config.toml
dataset = "regions of photos with short descriptions (Visual Genome)"
train_examples = 101725
norm = "rmsnorm"
layer_scale_init = 0.01
inner_norm = false
conv_stem = false
target_momentum = 0.99
residual_init = "none"
decay_fraction = 0.2
Rows from block 2 of a small self-supervised image encoder, named by matrix and row number. Rows with one number belong to one neuron. Each number is 128 + 32 x the weight over its row's rms, rounded and kept within 0 to 255. All counts start at 0. Numbers have three digits each. After the name is the row's rms in percent of the matrix's.
After each neuron's rows are labels from the 100 images, of 14976, where the neuron reaches its highest value: "strongest on" is what is common among them; "patch colour" is the nearest of a few named colours to the mean colour under the peak. Only what is clearly more common there than usual is listed. The data: regions of photos with short descriptions (Visual Genome).
# fc1: MLP up (model.blocks.2.mlp.fc1.weight, 1024x256), inputs 86-171
# fc2: MLP down (model.blocks.2.mlp.fc2.weight, 256x1024, transposed), outputs 86-171

fc1.205 099:124111133140095130128179075129126141105080108159135145093141093152105166178143195075091134141179160141051161137146150131145123145116196103118160160092133136141202097127110107095156155140137137106091093158130119106183070110175177143115121095217055115129170126
fc2.205 095:068168119147138127160137121105127089100099145160132066092129138118128133151162067140201129095136115159177097143087103142079104161092083201118095153135161175104079152164153121193165149141075103096113153116118204133131163110142163136131207154066197132097075121
strongest on: text has "green"
patch colour: green

fc1.453 126:121169078124147132150110123147154058111140165108069109099162194174117144130144169140093116112115077106174111177161111193044065149101140107071121199078165192113121131169153100144133153160146173138146150087102137108140064167143118136174173171141152103145120103
fc2.453 124:215072163145154124122109113171116170145135154115155197171092105176174113139113090130122161094149193119128126121148134091189153058165097110146126045108076084137157105085173181130115145139077099118107094178132157099099166073095156116120109172122112133122170196
strongest on: text has "red"
patch colour: red

fc1.288 095:143085156115154151079108101154149180181067107175164178101113072147132111149148159136102151144152173110092146153117134149166152112133142063198168153123062106160162109143112210109129139093168137148066114123101089152163063177114132163077105115159103072073184091
fc2.288 099:108164102131121124171140153145102056136118139160098058113140128115093158148157053123106114118155118121180136128150127157046126158133107207072107107162190134121098161123165106151178166132095133120106159082119122083117127113123168118157206162089198148142102122
strongest on: text has "yellow"
patch colour: yellow

fc1.114 113:145119100166112136205140090078112086095118106139114080103136174132137204156149164064090125167148161147099140125130205139066042151124147138103142129134133119093180131143155146160159140141077122121100112118104124116152144139169134129185233166200069131143107187
fc2.114 100:160118114125160143098130133180056187159164115059137172143127135146092082154120106155162162113108068120170103143085113118129083138090139113163164145130115148109095158160119116108093133125141172128151159130155132151170141159087118167072058152103235152110108068
strongest on: text has "blue"
patch colour: blue

fc1.68 150:123113118164117118169136105100107082104079129131148116107138152136127237154151135063092141087116194130022119122138164119107083139141132115083131114141129139135203145104145123187177126160094128130107087150132127120138161120164156118147157142199048092138123179
fc2.68 123:179079123126180098122161121146087189169110128113090201094110130175120067149117110153128131163109112121185113113125164160132117112137138112150138173118121097112119149130137132067107113145139179102112147129113118138158102163122120130095054150069188131149128052
strongest on: text has "blue"
patch colour: blue; cyan

fc1.325 128:098093166157092132174136126088099069080127127123162094110146123114141194155154137068145115075151178141041124142135127092112075115145109143115135115143156092148182079115138114208162108159103137108123111133135166104143155095162160102148160129190059112172103205
fc2.325 111:189125099136154108110135163180121158178134104113118177105120124151094055132157095162077127187119139133125134097126170154133123143153140113119151162167111097109123144157143156030100132126193177100143128116121094136143085166100127144107061093052139138120107078
strongest on: text has "blue"
patch colour: blue

fc1.341 115:099178110089105142159181132117121080102112119120148071132132186120122156168126112124119109155166125138172137160108138155108074175115131123096119100089078163141110120163138161215190146135142159132077158118147125149162101075099123179204195127125171161143110092
fc2.341 102:202084181122143147154075157121157159154144138129112185113129103175143109149111131103112168085088144148091111146186132135171142088170156123136132179112153116133184145105112156150125117118116097114151039169121158114104134168119127087096075194180104113131177173
strongest on: text has "red"
patch colour: red

fc1.120 098:182093103149106150202116102101105090090109118105136113099157205122138203144151128087111119123130155154089145114135198104083073123146119129082130143139161145098140141123179129139124103105076134124145101154155142123157139088138166115187168160160070151119122225
fc2.120 089:126162091091160099095133093175111151161110107087151146170131147145128111131100055162164138123105059165151138134096063117151106145075161130168140176160145157141108155199118136138130121155163108103144155138125096187160130203145169162074118124098214150124120076
strongest on: text has "blue"
patch colour: cyan; blue